config.toml
model = "contrastive image-text model"
crop_scale_min = 0.5
encoder_avg_pool_shortcut = true
text_encoder_mlp_ratio = 6
text_encoder_fused_qkv = true
text_encoder_parallel_block = false
text_encoder_positions = "learned"
Rows from block 6 of the image encoder of a small contrastive image-text model, named by matrix and row number. Rows with one number belong to one channel. Each number is 500 + 50 x the weight over its row's rms, rounded and kept within 0 to 999. All counts start at 0. Numbers have three digits each.
After each channel's rows are labels from the 100 images, of 14848, where the channel reaches its highest value: "top examples" is what is common among them. Only what is clearly more common there than usual is listed. The data: photos with spoken descriptions (Open Images, Localized Narratives).
# convs1: 3x3 conv (encoder.blocks.6.convs.1.weight, 64x64x3x3, each kernel summed), inputs 0-63
# convs2: expand pointwise conv (encoder.blocks.6.convs.2.weight, 256x64x1x1, transposed), outputs 0-85

convs1.30:401516473491368544492490484460509480417385438552433497471480505520478533513486510394510510412436516386486474455507430477525550468568537478480494480427470512485448464519482525491473418381464535
convs2.30:573590450475540476533385390498530373500387525484513539447521441586466452523586490488558520416470443469468510546418541487487518495479522415525467493487539525442450581497558486505581446494516510425540435519538552518541487414527575603534529410547465522533562538
top examples: text has "sky"; text has "trees"

convs1.29:459515484473467500521509483534459474451443492479496480463467540491479551490453495504489510493427508353425485490506338503482477465488532472476493526344520492497503478535479482473501472314421536
convs2.29:524501536503446488522445504518491421431462530488499509435515426496557540519570564562481453480417552613473520483498485492566549572510483463515497520438555561402411574472481569539518557517478436494495530533441422458443575407485611515507571447498440547539425555
top examples: text has "grass"

convs1.18:446536447439569508519530440519457428325423450509455448383476522445439452458442521513428471526424444462471517460502505504486477470445414457538496453486478491433487452481437463443500466499444524
convs2.18:526498453477521537540542467479632456575491589503489519437490452537469464518439504553537465585529551518526520491493565438474560491483468538521481487573530454491408582469529461475550616391553510475524480501528527533550457419517586414476569429556476514545534521
top examples: text has "trees"; text has "sky"; text has "grass"

convs1.55:503562526502456446505499427465468580485466422496517458448490507432405453536497580594435415520396553554506472471462434475420496471491444538547472443512512505507454435512411466514430423574468438
convs2.55:579452491465523450541542523465591445516542483475465450567470471502492478518499514490571432496569460544501511354500567532487508453534472532494477486533521459512450529401498512495551523376531607472463455472409474527593476609464575455605542360566599473600586528
top examples: text has "food"

convs1.22:411453480488431588427398505443490467467508382521468509495471407496481521591506440378446472398453490510510427500483533444489402541470518457473466483486448513445456523478491489440528489489453440
convs2.22:584441496461550495415542463510514536489524455551526515490604442451491565481493419490572462565533508546529562498465496475513496411538482453477622496455557499487388462521523475618517452508422453560505507569496491469558562521473530462455518459441560566482494501
top examples: text has "wearing"; text has "grass"

convs1.13:464468467513386498504472533487526471412395436555487517473522509506525520491551474430541454462421530427496449457508403469532524452605509500465524437406465521497439467534466518527501436345456530
convs2.13:512608465480515461582290475499505470461403508527570488548497481496481553532567434494493570418490461445445509560466514463456535520517502458548502500481474499463511584518543518549553431564500492445516460486455535491480505436502560614560445496576473499465510494
top examples: text has "sky"

convs1.36:479515491505426505529513489546470478468428462510442493487513549496507561522475479487498488455401484370470491475517362506496503473487514502498513502316476470504481493477489482486515419358383473
convs2.36:460538512390508434464393577442444446390423532509532510500489452524574459554639573516588519442388489554478428508557459563610560600456474467483505479488490500426463525475564549495485468518465409533500473536444440486443494479511691579512487484541487527487425533
top examples: text has "trees"; text has "sky"; text has "grass"

convs1.5:472517426466517602512484469506488440340444464524528513408505601473375491531503526482511528501491505483471479495527502492479478433506512449466546476520537511365356476535474485522530485500480583
convs2.5:517529528485573481494556400471495440508384551522456471509462443521476618595523557512585466516459520498451472475475515495575564511561521446479528497551472465417474545445503441488573513523560534399547453468508515461487539428484568457505523424568436458511441475
top examples: text has "trees"; text has "sky"; text has "grass"; text has "plants"

convs1.53:470513435466537571471478484517522523273456501510476524382488561472370492517497488500537535542490499471497545481486523474431455509443537462507495486509511492340480454506488500516484489494495543
convs2.53:570497497504491472521533421431450417457362501437435443483474558503443500542453552482572444493473484478574455429474549605514559473516514456483527471596508388424484532458513425521549518502522567404480404495454483521512516437519567410551595468549475400513481558
top examples: text has "trees"; text has "buildings"; text has "plants"

convs1.42:465448419457502536512467480521486426359446500534504491382527567479411488480514542428495478458502524485497541439510500440516505432516457442514519365539558535405419472565463500486559495488507580
convs2.42:504565509469464515579534418435537421478462549500432481509431493532440495586518535480502456491452555526466511464447571508510524555516538453529450536518468404453432604517561482493536584413603498391511462446480502534502515344497581497546519436531488413569496487
top examples: text has "trees"; text has "plants"

convs1.2:488488501486439471446478482515561436457374514482484443466470426534424487500437497488370502450497457521495471444424470562495372414432450514388477531454481498447485464482519531453487484426487435
convs2.2:536520511596543482476458511473522476438433521571452534479455567523475498536505521432559496400436437541491436421571400639524444465567487507558555454580450491568526455438490505426483522479545544483401507476474476522428495504558524519540501418491504475474492496
top examples: text has "which"

convs1.38:520462446483495434402423499490473508475513558443535479451462441456440490558449462491515383459589459472446536475413434433481376516501491452426441496467407573490470470412527487515470524459497531
convs2.38:428470474477476510559519466464375481487530531439480500623520521426490608569579509517515533463437466577496506405499513426507500486519494496420494519524484575448460457437557423501491451591596490557539518497509557542513520483514457453528513542530490564486393441
top examples: text has "road"

convs1.43:585469518549510563519546457498498480504494532479383477508466499585577621513457419525536510572462533540503494495499568442465386458471418478558526579532515395503534525581462529456498416533490515
convs2.43:404570546470413488494473526434594572502479540502523446392442416445421507513477501615485451507495489438502560511457529437547472515468468508465453503546492491568489546521544460546494547452480490534552478531546539458496529478568495487449429550495537470461415549
top examples: text has "color"

convs1.17:458541455468405529508534501499500487325321474523461535417486531525424550523471495415534511424504495441478527482507465541493538437478513478500500504481483470387460450520474507469487467463450553
convs2.17:504535439484528488574501396533489488467375476467456470521491460618499526526513460464565532452566489516460474520467500556408570521426463401541492491564595346410500563461546500488606532385514474382450525487494540461440534294533561506495602498496380514549512550
top examples: text has "grass"

convs1.16:474498463536453510551523443501410523513476511461464519513483488388448555560471445432538389430499521437517554406489476554477491486552431480528421497458520565508438454514486409454474339480507517
convs2.16:334489498532473462524524460435466498487494471452449452504459449408517550543483534549478525440496502491590500435528426583511521496343542512493495514491418505475486451510521483484410486544602476502468555441551494538438472491513520530493534541420476478569467515
top examples: text has "building"

convs1.52:407513481481397518518504472489496471424386431559466478477490527512479527502484510412483482458409517399483429451514405479528528469564538485476518477408485512497441476527464505490496431359412544
convs2.52:529572447476535438567421435453501446503449517583551531462495402590449541546619519507521490422505467539468535472471506496540493522505479442533498505479518549430470565466573601488559467471492498418529473473483522451493556384486620524543522427564435531507558556
top examples: text has "sky"; text has "trees"