config = dict(
    model='contrastive image-text model',
    image_size=64,
    text_encoder_layers=8,
    text_encoder_activation='quick_gelu',
    text_encoder_qk_norm=False,
    learning_rate=0.0022,
    max_grad_norm=0.5,
    max_steps=12700,
    decay_fraction=0.3,
    warmup_steps=250,
)
Rows from block 5 of the text encoder of a small contrastive image-text model, named by matrix and row number. Rows with one number belong to one neuron. Each number is 128 + 24 x the weight over its row's rms, rounded and kept within 0 to 255. All counts start at 0. Numbers have three digits each.
After each neuron's rows are labels from the 100 texts, of 14848, where the neuron reaches its highest value: "fires on" is the input token at the peak. Only what is clearly more common there than usual is listed. The data: photos with spoken descriptions (Open Images, Localized Narratives).
# fc1: MLP up (text_encoder.blocks.5.mlp.fc1.weight, 1152x192), inputs 96-143
# fc2: MLP down (text_encoder.blocks.5.mlp.fc2.weight, 192x1152, transposed), outputs 96-143

fc1.243:107139124112161134117164116134051142082121150162166162136111168140084127082117119120103116093145093131114153112071127171134117139155164111154115
fc2.243:148107119142140122099139114108139153146124133136137141117167118129134114099168131143155167128118130139068115118132118086145121120135110160150110
fires on: "black"; "on"; "are"

fc1.539:119135126117158107096131101136094130128148129142143149170098141126112102108168125128079107126123106127151171120093153168111156126152146120153102
fc2.539:148159125176144161155164172135139160159172119106109147147149117117131122142130128123107167108143113118119197137153104099125126116124109140107130
fires on: "."; ","; "on"; "and"

fc1.755:107138128102145153134131110145102155066124137154165144123115141122069126120102123147120117130110086124068140097080101155138129126175165116161115
fc2.755:106085103155158188117178112096129113172127130117141110122142118137127103147106094110118106158068175090114102116139147089142143112112117162091136
fires on: "and"; "black"

fc1.483:100119135146182139081131135138075133128152168128132131141113148116113135096117144081094093149140121129125171135089103147125139115138142097141179
fc2.483:141125132147094155154128150108174151141130085096126104131135109163157116159103132136137148124112124117133137131185063112115129104100126142097128
fires on: "and"; "black"

fc1.85:140115155130147144103134136125152104146156094105139109130118147108124117152087102135101112138159108094171128100131131105080129102091121135096103
fc2.85:140149149108105155137115133153146140080097135148113128116086084137130157119093095117128107134070124145119121164135114133125115156125145093104154
fires on: "<end>"; "food"

fc1.22:133150158104133110102133117175142117109113135171110147142100103112136162114111115139153086131135131151119107124134140166130115147134192094111134
fc2.22:127113110132184078098117127107112152124120151132165112158145172139108111109156103134107131090142140081150152121100155140151149120124126167176096
fires on: "girl"

fc1.393:127140163109141153086133136117147092149143131113133104188075133116133116117143120143133083145103110113125110148142156177114191098107139141131115
fc2.393:140150146082137120156116096180155083112127136145098145086103113107097157109121139161114092134124130156086095106132123106119154153113153089127117
fires on: "<end>"; ","; "can"

fc1.508:102125115093146122159177089149113131116103124168102145095127141149086138121097126127114134167119130133122099111113087114132112142150141110144132
fc2.508:155122121131127099080079130084173152144111088108164102141142122151167099118157100161126119114141130121135120115170171147103118097103127153126104
fires on: "lights"; "and"

fc1.689:120123141123157113094117114146118101077130107147146128100119144110106123112135128131107113167161098107137113095088134142107158125131129121154087
fc2.689:079115109103130144157154078128090148123114154164087169116128117138114129102089130081117160137094143127117116126099051106161140144134140125180125
fires on: "and"; "black"

fc1.458:103119116098162138146146114132078140125160135142133150139118153115061110106147151154108110119126122107120120103091141158137120116147160114165116
fc2.458:112135098135150116161137123119148159144152138123107160174124149140168097120157158102083116124135133104148183179151126099147145123109100138163116
fires on: "buildings"; "."; "and"; "are"

fc1.6:110152116141099098132125143158108086102120158136126132152124149101125145145088172129123130101162132151123167106105163159160143154126152101126160
fc2.6:155119163134165154050109182118118139130155117116142149127121106108102154103149151145155119127136099133106138130123122174097090114163140147100123
fires on: "animal"; "cat"; "dog"; "which"

fc1.193:118184140082114145138122101150137158111137078150128149175131131121136128108159102143082164143178125133138172090110158124110114131114143104124082
fc2.193:143115129132132150150153155141132125128130160119104106122085108121150133106119148097145101138092140113155113171143102142140151125106130105116167
fires on: ","; "few"

fc1.448:089147082152128124154142122109111102124125186124114155173163171146108106137114128093109141041135161147123151107078163156167164127122154120164164
fc2.448:164093155132152151103123165120129138135161128112144118128103106102136153125145141150155118145117090120118149178138115136103090112164096139115158
fires on: "on"; "car"; "."; "are"

fc1.163:108145150113113175071128108150120147135100125142126141168039088106116163102164109103112115163109118143156157149115133149122128156117156091116128
fc2.163:139143131115110085137101116138155121107105103139116128121160128119114141156133159156152132112178132165117096098134147153135121142116180130120117
fires on: "pink"

fc1.77:128117118129116173157161121107110147120156115131162103126120136132067105140102114144124167095105085101116134125131103144093103103140092149116142
fc2.77:131104130132068125186143129077123168129126103136141153139154131132159100144123177098115142111172133125123150114153146105128124114124136152136101
fires on: "sky"; "mountains"

fc1.277:107159103148158149113161123139107079138142182112116142140126147139106142120131093085100122070124136132151150144108124146144120128118116108104170
fc2.277:174103133139116130129089160076151129119151089094149079160137152119134100144134123163121127127178108119138141105136190145106127079117169150146101
fires on: "black"; "and"; "on"

fc1.613:127127114111123122173127113136157133095104099162096157166169133143134150142105095142107165077151134127132200094122142132120104144114130114133110
fc2.613:171114154119120083151104160143157137130113115120143117137096082100148149096153175130175108115140121141123077157167133139112122138127143123109145
fires on: "poles"; ","

fc1.255:114124097152159100150141138108089107141143175116154108150159195129093110139104134128110149068154128128114169107061171135153151114130112127155163
fc2.255:154116132134142163131157179115129157140165134121107116160121120106136133143146115141140122108115126104147183170142156140111092114168146141105174
fires on: "on"; ","; "are"; "boat"

fc1.403:129142151105151142096161114158089110142136146139140127091075126104081160131113116108102107189103082120143092150106085108097109139138137130114151
fc2.403:081157103091132128131140079132104132103101153166097136154161162137088130149116117118102125107128139133128162115089181128167128162142158116166106
fires on: "singing"; "of"; "a"; "and"

fc1.368:125112151104157151096137127131104136123125123128148120131098137115125124106141097127083116173128101107153135121115112135114193099104130127156098
fc2.368:115128112116121143179132119153129130122134158151104124107132078114108139097101128119153146139112148141082108148121094108145136150117119116138161
fires on: "<end>"; ","; "."

fc1.751:093148075130121127149155100113108148132130134115124122104129160158108097106120083129076138116156146102125111102117097142139149105104107131159094
fc2.751:127102142145153123121111170127147115162141119116143127170115092112156136126109152120152072124113134118128129153146157124123125110117162149104140
fires on: "buildings"

fc1.20:143111119132154098156108135123157102132122120095158087087155147155135118130069080166130150141162113106128082085129095124132151126106100150149095
fc2.20:115152117132126161132155144147110167144129136144110157199112100120124135105166149096142119093110155142122165161145158154139108142139179103098163
fires on: ","; "lights"

fc1.759:133098151133171129094107148132101119133159161127163121136114131106115135131105164158137128129105079121117131129104123146120169125145141133152165
fc2.759:130119145124138158113161148126109115125100137160127134136133076128129148124130122094150110158090138134107147145122129131134129153140140131100134
fires on: "water"; "black"; "see"

fc1.536:121161163107101137105142137198116116107133115148124131170095093089129158121107143115127094177125109142147145136130148139109131149132152077106142
fc2.536:093141100156161105093148124123080103139117148126119118133145179137072095146117136100122123136119152129133123112089164116150161127140150128126136
fires on: "girl"

fc1.589:112156131131091125124121140156124132139139136106123127144086100126139119115141159103118130169136163124166127151141140114135186133086139082101117
fc2.589:093123098157134138116148113108083137164139153130120172150160157138099090150133200088111109134125165143106142111108125117166161124133149147130111
fires on: "food"; "plate"; "and"

fc1.699:103130112126142108125123116127100073146129199125146142130104152150103129100130145100114097135125136151109116138080128189167159139108107108175140
fc2.699:146113146101085142133123154114130198113106110146112131135124118095147138141125102154165149113156128131154146137138132133105095139154174139119139
fires on: "and"

fc1.285:120123137097078122136105094150130127120125147161119145136111132144114150113086147133123124137139118161129121117104090189133127149136137087107128
fc2.285:162142120140199071128125125124130151125172142124152136098157148072151123106177144171118133119150159107125112044144113153112135105168147131144127
fires on: "man"; "woman"

fc1.284:075127088142130118169133116118102107136157180099143114103145172136099093153107112093098109083157149114117149104098133135164148123108142127130145
fc2.284:147132147082133160139110127143150160094118117155109131166102110105120140118077107156122127140101114134144167167136121124104108133147162129135134
fires on: "on"; "."; "buildings"; "are"

fc1.281:124150159104094131097133128178124127113111128124118122117080103139155127108147157113115106200132130136154117141146141147127157133111134078123108
fc2.281:109128098172145141109195154110086110169154138110106124129153150140118100159159125085149087126114168117129132133123158106147129117161119146077158
fires on: "plate"; "food"; ","

fc1.322:138134139123163136141113138162125111119135162146145147150088137124110137049141147146109102108117098119121162126101130186136134114149140122182124
fc2.322:144110111150149143095120139118132150160139133135096174126146120119160120085175106132142173123129144135098151121144156087129128129126143139131148
fires on: "water"; "."; ","

fc1.326:114144150138064144121101135143130156143127111102143111126094091113148120142145128131132140157126150129144134149147139113125161128096132085102112
fc2.326:080137090146173149109172112115083119135126150140126132131164164160092095148130128101094098151124145118084130091097132105166154127147121146116125
fires on: "plate"; "food"; "and"

fc1.269:124139161124093121112140147185141142129122126121119135143077094101145154132110168117126100174133137127173140152142143134114136135113142062101133
fc2.269:093129095166159135099158128105078109163149157119136143142163169138092091158131161085111107121113158131112141109099147120162157109147140138121139
fires on: "food"

fc1.103:096132113109139126151113109135111109117131145147161164151105139130099102069173141125110105107104122142111118136097137159155151120136150115182109
fc2.103:131145113162157144115163159115117149146165122130151131149166139146126110133156138118139168098121103128092170147134099120133103102141080157116125
fires on: "buildings"; "on"; "."; "and"

fc1.308:114160142131138089101134140112114102094114119135165111172141176116110117147110130130111130108175099131125125080064163201115183125123112135151107
fc2.308:126084122165145180119108178093119149158175145090143122128152101124119117162133140128136124100103136116116157167123109144132116097151139155122168
fires on: "the"; "cars"; "boat"

fc1.433:115138123138138141144164129130102135146168112115166111114095126105098112116156128112087119113138095104152131149121121134105114102139106125110140
fc2.433:141102150137123109141089134130167162124113093135130107102143120158175151098174124141149172144137127129130102091166124111146104140105149148134112
fires on: "sky"; "<end>"

fc1.439:121187130100125130122095115151153107107113146148148138168123120119111138146130139124112083098129112152101138096124159186154152130095142104131117
fc2.439:134109104168148096108167126108101157151122150100096129128145152172115105136148125096129185137127146126149142139126109116137122128137122133129169
fires on: "."

fc1.151:109137139087154134104127097140120146094129109167142157138107135104092119085140123161076135148144096118121139101095145149099149129145182110152094
fc2.151:123149112137094187173163141144131161136170143123116145138091116120106112100143166119115157126082119124125178175137091118127146110122097115136160
fires on: "sky"; "<end>"; "on"

fc1.250:126121129143092169123154141112117094138145106116152105129116116139073125130107126145136121108103108111133116122124144170091096108120091126098151
fc2.250:142102139120079163193147128096125170111147098154151155114136129111131111122097164127101172113160099113106149099142104100106113099135129153134100
fires on: "trees"; "and"

fc1.708:123128124099157166148167115148161124139131115141114154171104111110138148099151090143115124137113158115141144155144141133102125141120146106111114
fc2.708:103111108172149119131128151102088108143137188109125103100151145154093116158084132087148085110107160121138137152090114127156125116133110148144175
fires on: "plants"; ","; "group"; "grass"

fc1.345:120133138106134132148103085144110088091121161157142120126114122134094118109093116131090126164132095122096130105083103164115171127137090108155112
fc2.345:099138111114111195118164123128100124145159148139061176146121124106075134148128134102128125121103165133161177143110158145134124144133180103127157
fires on: "and"; "we"

fc1.75:122143127142114131124139134157118201137133128108114156121105090150143144081151135104125153155129151135133122154134072105147095135151172103116143
fc2.75:145092127128166132088111136098142141125109122120108103158123133158128123121090109145131119127107153100184139120127142153122127117099193153151122
fires on: "lights"; "."; ","

fc1.639:143127086126156135178120134127157099137157181117112139088128141107127117128152120125109112103143152109149149147139137127117130115093117120137137
fc2.639:142114102139120107230117145099169117122180141112108118096165135125117116136129129117109105063157147110144145144139126113122105104114119140124144
fires on: "grass"; ","; "on"

fc1.444:134130143141161152129129126133147118118157156128148121187130146090097137117103119156112124065125084112125196119113167154121125118161137118138147
fc2.444:150155152121131141098133117139148152125114098135138135130144113113135133115146109141115159159156105136105136107157113089112113135119097136094082
fires on: "water"; ","; "."; "trees"

fc1.31:083125104113174110138126094123093132116131148146164134128111174138086109115157111123079111103125120108123110102085119127138171124115131123154103
fc2.31:136147105160122104151133144112123151164167144105116138114132110143134115135139119121142140093117138133104121183134083102124100103150056150121155
fires on: "buildings"; ","

fc1.211:120151108128120109160105127130155108121130139132124165180151157111108128135115138143117138050167150138120186095103189164158153125098157106153130
fc2.211:174106164128142129091121163134135149125138131116135113115099082124163152096154145135174120154137095130120100170162086135104103128151106130108139
fires on: "the"; "color"; "we"

fc1.209:140121137122204105144158128138136113113145139131149123106131168085111129113119119140109106102140066109112118095106111162131139122166136131142126
fc2.209:124132149132151150139159118127104150133107132162126179131123094132165120095136187074108110188129118132073124125149099084149143145139132146129100
fires on: "water"; "."; ","; "of"

fc1.532:129170148107103121118127128190122147123136140136115152157068106099130162135121151113108124160148140139147161144127147133111125153120150064102123
fc2.532:101129114151136147076142128117092096150111154119100142137140160140091104168116161095125085170089165147135115129088121128147168139125138128120138
fires on: "food"

fc1.182:130122154107118137130121126120137151094110107127163102084131124121123116126123128155102129150159059102148131096129068108092134124162113131147078
fc2.182:115159101146083101141123135114104093128122143120110125108130111143103120142143148109141106124118150181107080165100142172145128131129139105121172
fires on: "lights"; "see"

fc1.358:135131139105138121141113096148126171078120113165131146150130143115118134100139100147089177088165106127137203099101142143128105143126126110145112
fc2.358:141137135147144133082133164129140102147136134103149112131134099114158124120162142100165087129125133133086086138153157135136157112113104124103138
fires on: "in"; ","; "boat"; "on"

fc1.66:133139128138137083124095132141139095093132158140153142143146167108124139127126136143129142068211111151128153109100172188113134131151110111137137
fc2.66:171108153160152138120112189100155162127158113095139115144144118121162138131155131135145125084162096106142186143146136138102091103149130153121126
fires on: "animal"; "color"

fc1.616:124135153100149132137135118175124126091137111166132139162124143091106153121101099154099127089150108123135193087101161152094106143132163093114115
fc2.616:129099116149154123158140140104116154140146143117185112108165164112072108146102121132107130057139126092122123108121124106137122094123098159138107
fires on: "in"; "."; ","; "see"

fc1.27:128141150102120116141099112143143127074118119147153127163138137096132136124137106153124145075153095146112162084108179178109137140137150098156108
fc2.27:163090141173153098138129172106138139151152127092153105110120124133148123102144162113184113097151109097124067147152088146123119084121128159120145
fires on: "animal"; "boat"; "color"

fc1.12:098103123160137107100126134123108090153141154084116125136126157125139108155078156112148087168140159129144117132105171170179151123110165142135151
fc2.12:117159142114124154080128132119087106085141147156142166123115116117096118095157123131129125143136090153087113136079129147132136118176110109155134
fires on: "black"; "."; "cat"; "and"

fc1.325:129136127127161149114135146132112104144167177113143124145099141113108133117095137131105074112134112110132127145112142164111153115097123115125134
fc2.325:150132136122137136116100120136154104116154134133106123110125126126107143108149071134106132124089135116176156135129129116112114115089105141116144
fires on: "grass"; "."; "leaf"

fc1.108:127166146096111125113128101167150121106120132142112135177091104108143138113127135111086083159149149129155168111142152154154159145109150080125079
fc2.108:101132102159151160152199136134093107145160165128083151124133133121085116140091130097113130127097163133100150134096146090156155142175130111103162
fires on: "plate"; ","

fc1.766:063151083143093116186137089139130137138121134119094152108133151147108104108150125100125145080126172139132112148118136123174150136120132110140130
fc2.766:131096137129137107124097158119136137150151117128168153150121112107132123128186166131144094121147122123117130155146171148118111114145134153115130
fires on: "on"; "and"; "are"; "house"

fc1.280:109145113117097169169131105135123167104123104164115161164130113105090112119128097154113143102107127143095168121096123146104107120160171098127139
fc2.280:101077122143121125133112125098110138166145146112176143105139159136125101109143169119125162136162129111099101108130123120145144096084097170147117
fires on: "trees"; "of"

fc1.619:135172133118110100139127108156136114139129112118141130141114120109149142114117136117094151153165139116180117127138123118125150151057133105116097
fc2.619:099113105166144175123183134114096124158132146137099155133146124144102112164095159093139093140099164135101137135109134096158132141178157139099146
fires on: "plate"; "food"; "see"; "and"

fc1.719:119132151109153177136173113134113109111109137146133123082115133155115162124113118084093069192098114111136091112109091132116118129126106121124125
fc2.719:167123127122098128155135122130181177161126080113105132125122082131170138122141147145140153122128149117152142170194104109126088132133147141103086
fires on: "lights"; "stage"

fc1.198:148102160099138104108106129126130144105116113146162112088124152094128132137107128157132102166145071113154116085110136152091139122157151146161103
fc2.198:103161073163155128140128127127108100171169150104097141112138133133103100102190136099121137099112183129113074116121133121168169109119148128137141
fires on: "and"; "we"; "dark"; "black"

fc1.81:117145100132159155109194124132097153131144132136125139139128158155104127113149090094098106081116130117139163123112108149121095120143092117106152
fc2.81:148118141108109052127105110106140169135117106148165137114150128130156129076171167144151164125182107134105121121148139119136109118129115170158077
fires on: "plants"; "trees"

fc1.656:069141099105096119160102084146115138113126134153120150183120142122114120134138132126115151101169145141113147110094171165146174127087130082148118
fc2.656:151126128148105103119120150133104106140129145113117093126117107132091125148134151141169115128106132147115096172116153138121110129157112120102168
fires on: "the"; "car"

fc1.557:106150129096139134115133089135103112085113119159168135144115159107095110114125100140090122090168098131119143079074137146128165118131155120162091
fc2.557:095106068158132125186132117095123091175165152111120128094152140156114080137147151105121123096089184127105094147119107133166151103134137141144151
fires on: "vehicles"; "on"; "and"

fc1.70:100142155108104115109106129169121110130136135127135133155080104104123121122135153111098121173140141138163129140127134152123179126109137064131121
fc2.70:088131097144131140084140105108095129153127147130127173138146148146083089131122152088104141128107159141110131102106108124161166118128155135136116
fires on: "plate"; "food"

fc1.332:134121116135142114213087134112163122132155149121138122116124136114131101125138152159111105103155138113135120130126108151114142111106117128140134
fc2.332:127130144097080113193096101146159106090123126168085168110125116144139147108139136107116119150148143156123087121137110126122122167080164111148141
fires on: "grass"; ","

fc1.652:108130121119103102159106103161128116077102103178139138165136141117107148126105149174123143119137109142111128127085139144098117142153140118124130
fc2.652:141131141122151104154175106145116133133128131139093117096124118102137171107126130135139086132099120118114111147127118101124059141173131147141125
fires on: "man"; "person"

fc1.615:066179100114095101133129094147109130140112127136104159116112119158126119097141095092113147169141183146133098125136108131172170146061127100130119
fc2.615:119106136148146150127153159114125162135128128121110130140094091152167117084162123086122081157093142097161168158155132106129136123149146132109142
fires on: "table"; "on"; "and"

fc1.410:123185123107109108150107127167132119118118137144129152175096132102113132117127125125101144118156133142144157123125143158115163153090138073122124
fc2.410:115128136130122160071144151135092139145136145128106163134116105104047130156100193108135091169127143163109115137106119133128132148172163123094131
fires on: "plate"; "food"

fc1.348:126110131115178122098137118144123128135130136120124137089116112131098142083102110106119111185123105130121093141122076110109125133139123106134141
fc2.348:143130118132171134099119131097149125129129120123113096140148138163120120111130090126126057123133126103127120091138158138123098104122157143123119
fires on: "lights"; "and"

fc1.703:129159118110123170146157114158113151104140124158127165158099118116088147092124093138116153093117126144114171129110117157123100142161145101127154
fc2.703:118099104146129094138129119078124168142123139110175127117157155158138083126126151103105165111176134117119146109123143097161151101105110144174090
fires on: "trees"; "people"

fc1.706:069166121105110109129118090154125102122098131138106142129098113150143130097133119102116128191127168162131102112127118138176181153081136077130105
fc2.706:126112127156165158161179151112124180132122139135115139128116104155153120097145118088114098131097141100135175157150107088143121133177106139102137
fires on: "table"; "and"; "on"; "see"

fc1.224:110139162119098125140098120157137111124121119117131127157107082100139123122122157128139105179151157132154130121144169132116182113088146091094099
fc2.224:095150093194145163104159136100111106159162142107132123113147148154107091157147106085119101128092155118115124129113114122158151100126111153107139
fires on: "plate"; "food"

fc1.477:107162137107177122127167112155090100097110145157130161136125164130092147130109126105082094115154099128132121110076121140112105140155105118115133
fc2.477:162127136099117151132089145152168104160144128128111147140099091098146149096171150163159111155094127149107080149160128131117123145120123122116147
fires on: "singing"; "."; "and"; "black"

fc1.321:136139148121159131141162125156115184094135151157113177173119121099113147076142150141131147073123091144108214136114142141127094140187165106145157
fc2.321:159118115144134121107131141087127162143129114130157109135180137122141097114157126133141176109159120131106145096135119101132122095110128171144099
fires on: "trees"; "."; "people"; "on"

fc1.258:113124076133144140137128137104137071155160160125136118137140181142116081148086118121119125085106134115126111106105152141140217093084135152175143
fc2.258:137096135106122177096107155127128136132135122132142110174113113089120132157117115154146126123106133125137147145132166163112107114135176153107146
fires on: "on"; ","; "of"; "are"

fc1.136:106152145123120117144144135185112140132131166119112147142090103105134151110134148089116130155129159139153136150140120119149150150115132045107141
fc2.136:108112103155146161135175128100089123158137136131127145145166158122075103168123155110128112127122162130094135108101179114142133119166148152109128
fires on: "food"; "and"

fc1.230:141133124121146130138135123120133147097138114143145125119136137098102117096147132186117153094131086135095150114105120156110124130194141124165118
fc2.230:111101131166129189173202143125092152148143156146116195129128122119133121139108180069106159142138142122111175133122108091153138142154134136121127
fires on: "water"; "."; "and"; "on"

fc1.350:128123151097119116130130110161120134114119085130105150134136129108124150132082104137115127146187121125168131085133135117113103140131174108108097
fc2.350:110153114124127126133119136164113136128111164139119133157074106127120124080165181096136106141085146143112102174124136151159159138125161108148155
fires on: "girl"; "sitting"

fc1.383:134113157124098120077114153130140154122107117105156116074132105120132132153126125152149087176137101112140081111136099115110118116156160144113101
fc2.383:067157082128145138140145107124081122131126161145088142151174174162110103144128120092112148096118157131138154127084148137178145134124157151168136
fires on: "lights"; "and"; "a"

fc1.390:123144116100140173155150113163129165118136130151106176164106118108106144083153112140115148103106130137113171144128119136120097145157166094122155
fc2.390:101091099160129105103131135075106158152134157102171120115144149166128081135101154086113157114121136116128143140118106116170162093108111151178130
fires on: "trees"; "."; "group"; "are"

fc1.215:127128107129110169170158122099137165124148118133134104146138123144127116145116119146119155089112116094117157114138132132131120090140109150143106
fc2.215:168087131108126111166104135103166122127128133154144143119161123089151148127161159157150143086154139139095125118146161156124109119121133145139149
fires on: "trees"; "houses"; "many"

fc1.509:120125064128133116212115127131137129145167199112124159103109146130129101106158148110103115101142170128142156149124108130152145125106124110163131
fc2.509:145139105158108074207118164099165118133185133112100099125181151141128114156138164113129113091189128117146125143138101112122106099110098156136132
fires on: "grass"; "on"; "and"; ","

fc1.409:128133098130167162136146112114156118152158118125101149184154153122119102116140096139105136084128137115124180111135158138125152117106141131142105
fc2.409:187103162093130110173104145133175144120138093144141137106111091067168167092148156168162133126150114149106114150164137125086093136151124126121124
fires on: ","; "."; "on"; "riding"

fc1.575:125164158096105098115103125169119142078105127150136137139083102116146155098144162141124122150145121138142141122136156165135143140124172085144106
fc2.575:100118093165132095140164138108095124155144157105126088129159157158127100151125115081118165129107146102168155151119129071155147111107086150125166
fires on: ","; "."; "plate"

fc1.206:127138151096129108097108119128122138087117114143169114116125157100129112131148099157097114144176098104133117090086144165095166124143123124159067
fc2.206:080114098163140166116128128093083110156177166091128141113140141137077099130151123087124122114102154124125101134084107141157157096123125131143153
fires on: ","; "poster"

fc1.73:102145116117181110146139104136103140102144142153163187180128180109093105095133140159104165103159113128099156099070153159150163128154150106169116
fc2.73:165151134143159134147185124151175160124142098136112146128159117123164150124143120126104137104136118113111126116168096107120095136148141143121110
fires on: "vehicles"; "on"

fc1.13:113156085109145143160137124141100098122144190138116141092125121143101125100137116083093092112106146134123142130104103131151133142109136097137146
fc2.13:126102103136158099219132140105138150114157148155141126121178143115122118128134133142135155042139117121088153146124141132138116109182101150153136
fires on: "buildings"; "on"; "are"

fc1.527:103121140107179143113155116133070135106131140154133146187091160116094126109120139113087106139087108114137149104082162169120157121132159127147114
fc2.527:141134109155128108111138131087163154165147121083118128147152130158163093132172121117113136122142139102153153141174113099143152093090108149125104
fires on: "on"; "."; ","; "and"

fc1.667:105123125082163117130116076136120139085120130175155138136145163113091118124093119162099120130149106136084118066080123159144143128170158132178092
fc2.667:127120097176151125127157175119137131173172144086125115172124124142163096133170146101107109107099153090175181181160163099142135103117112144102165
fires on: "buildings"; "on"; "and"; "ships"

fc1.389:149128166107096171123142139149132123135130124131113125133115095086110142147106127154117113158131130139159111156111140123095136147142179104110140
fc2.389:086128113126166122117110104129113088115109152148175146124161197130132119136156136121124131102134110129095102119106165163152170132120113144164125
fires on: "girl"; "is"

fc1.605:133145148119094176132148134134139117164162113119085121171127106090150144133137111127126077135114148098168151141152156122106100114115153127110124
fc2.605:127082099174174115143147129084118145159141152099118101124148161169140099144104147104129103105082151085138137141132102109157134099121122173127133
fires on: "flowers"; "pink"

fc1.112:144158156107117161104166120170137110101131092161121131141078106101132169126115112143104111162105109121141131151138120117090102141157124118098108
fc2.112:131125128120112073101083136112147164129096110133122140172125131138165132126155175146155152129147144154125160151143156164137139139109178134157122
fires on: "pink"; "red"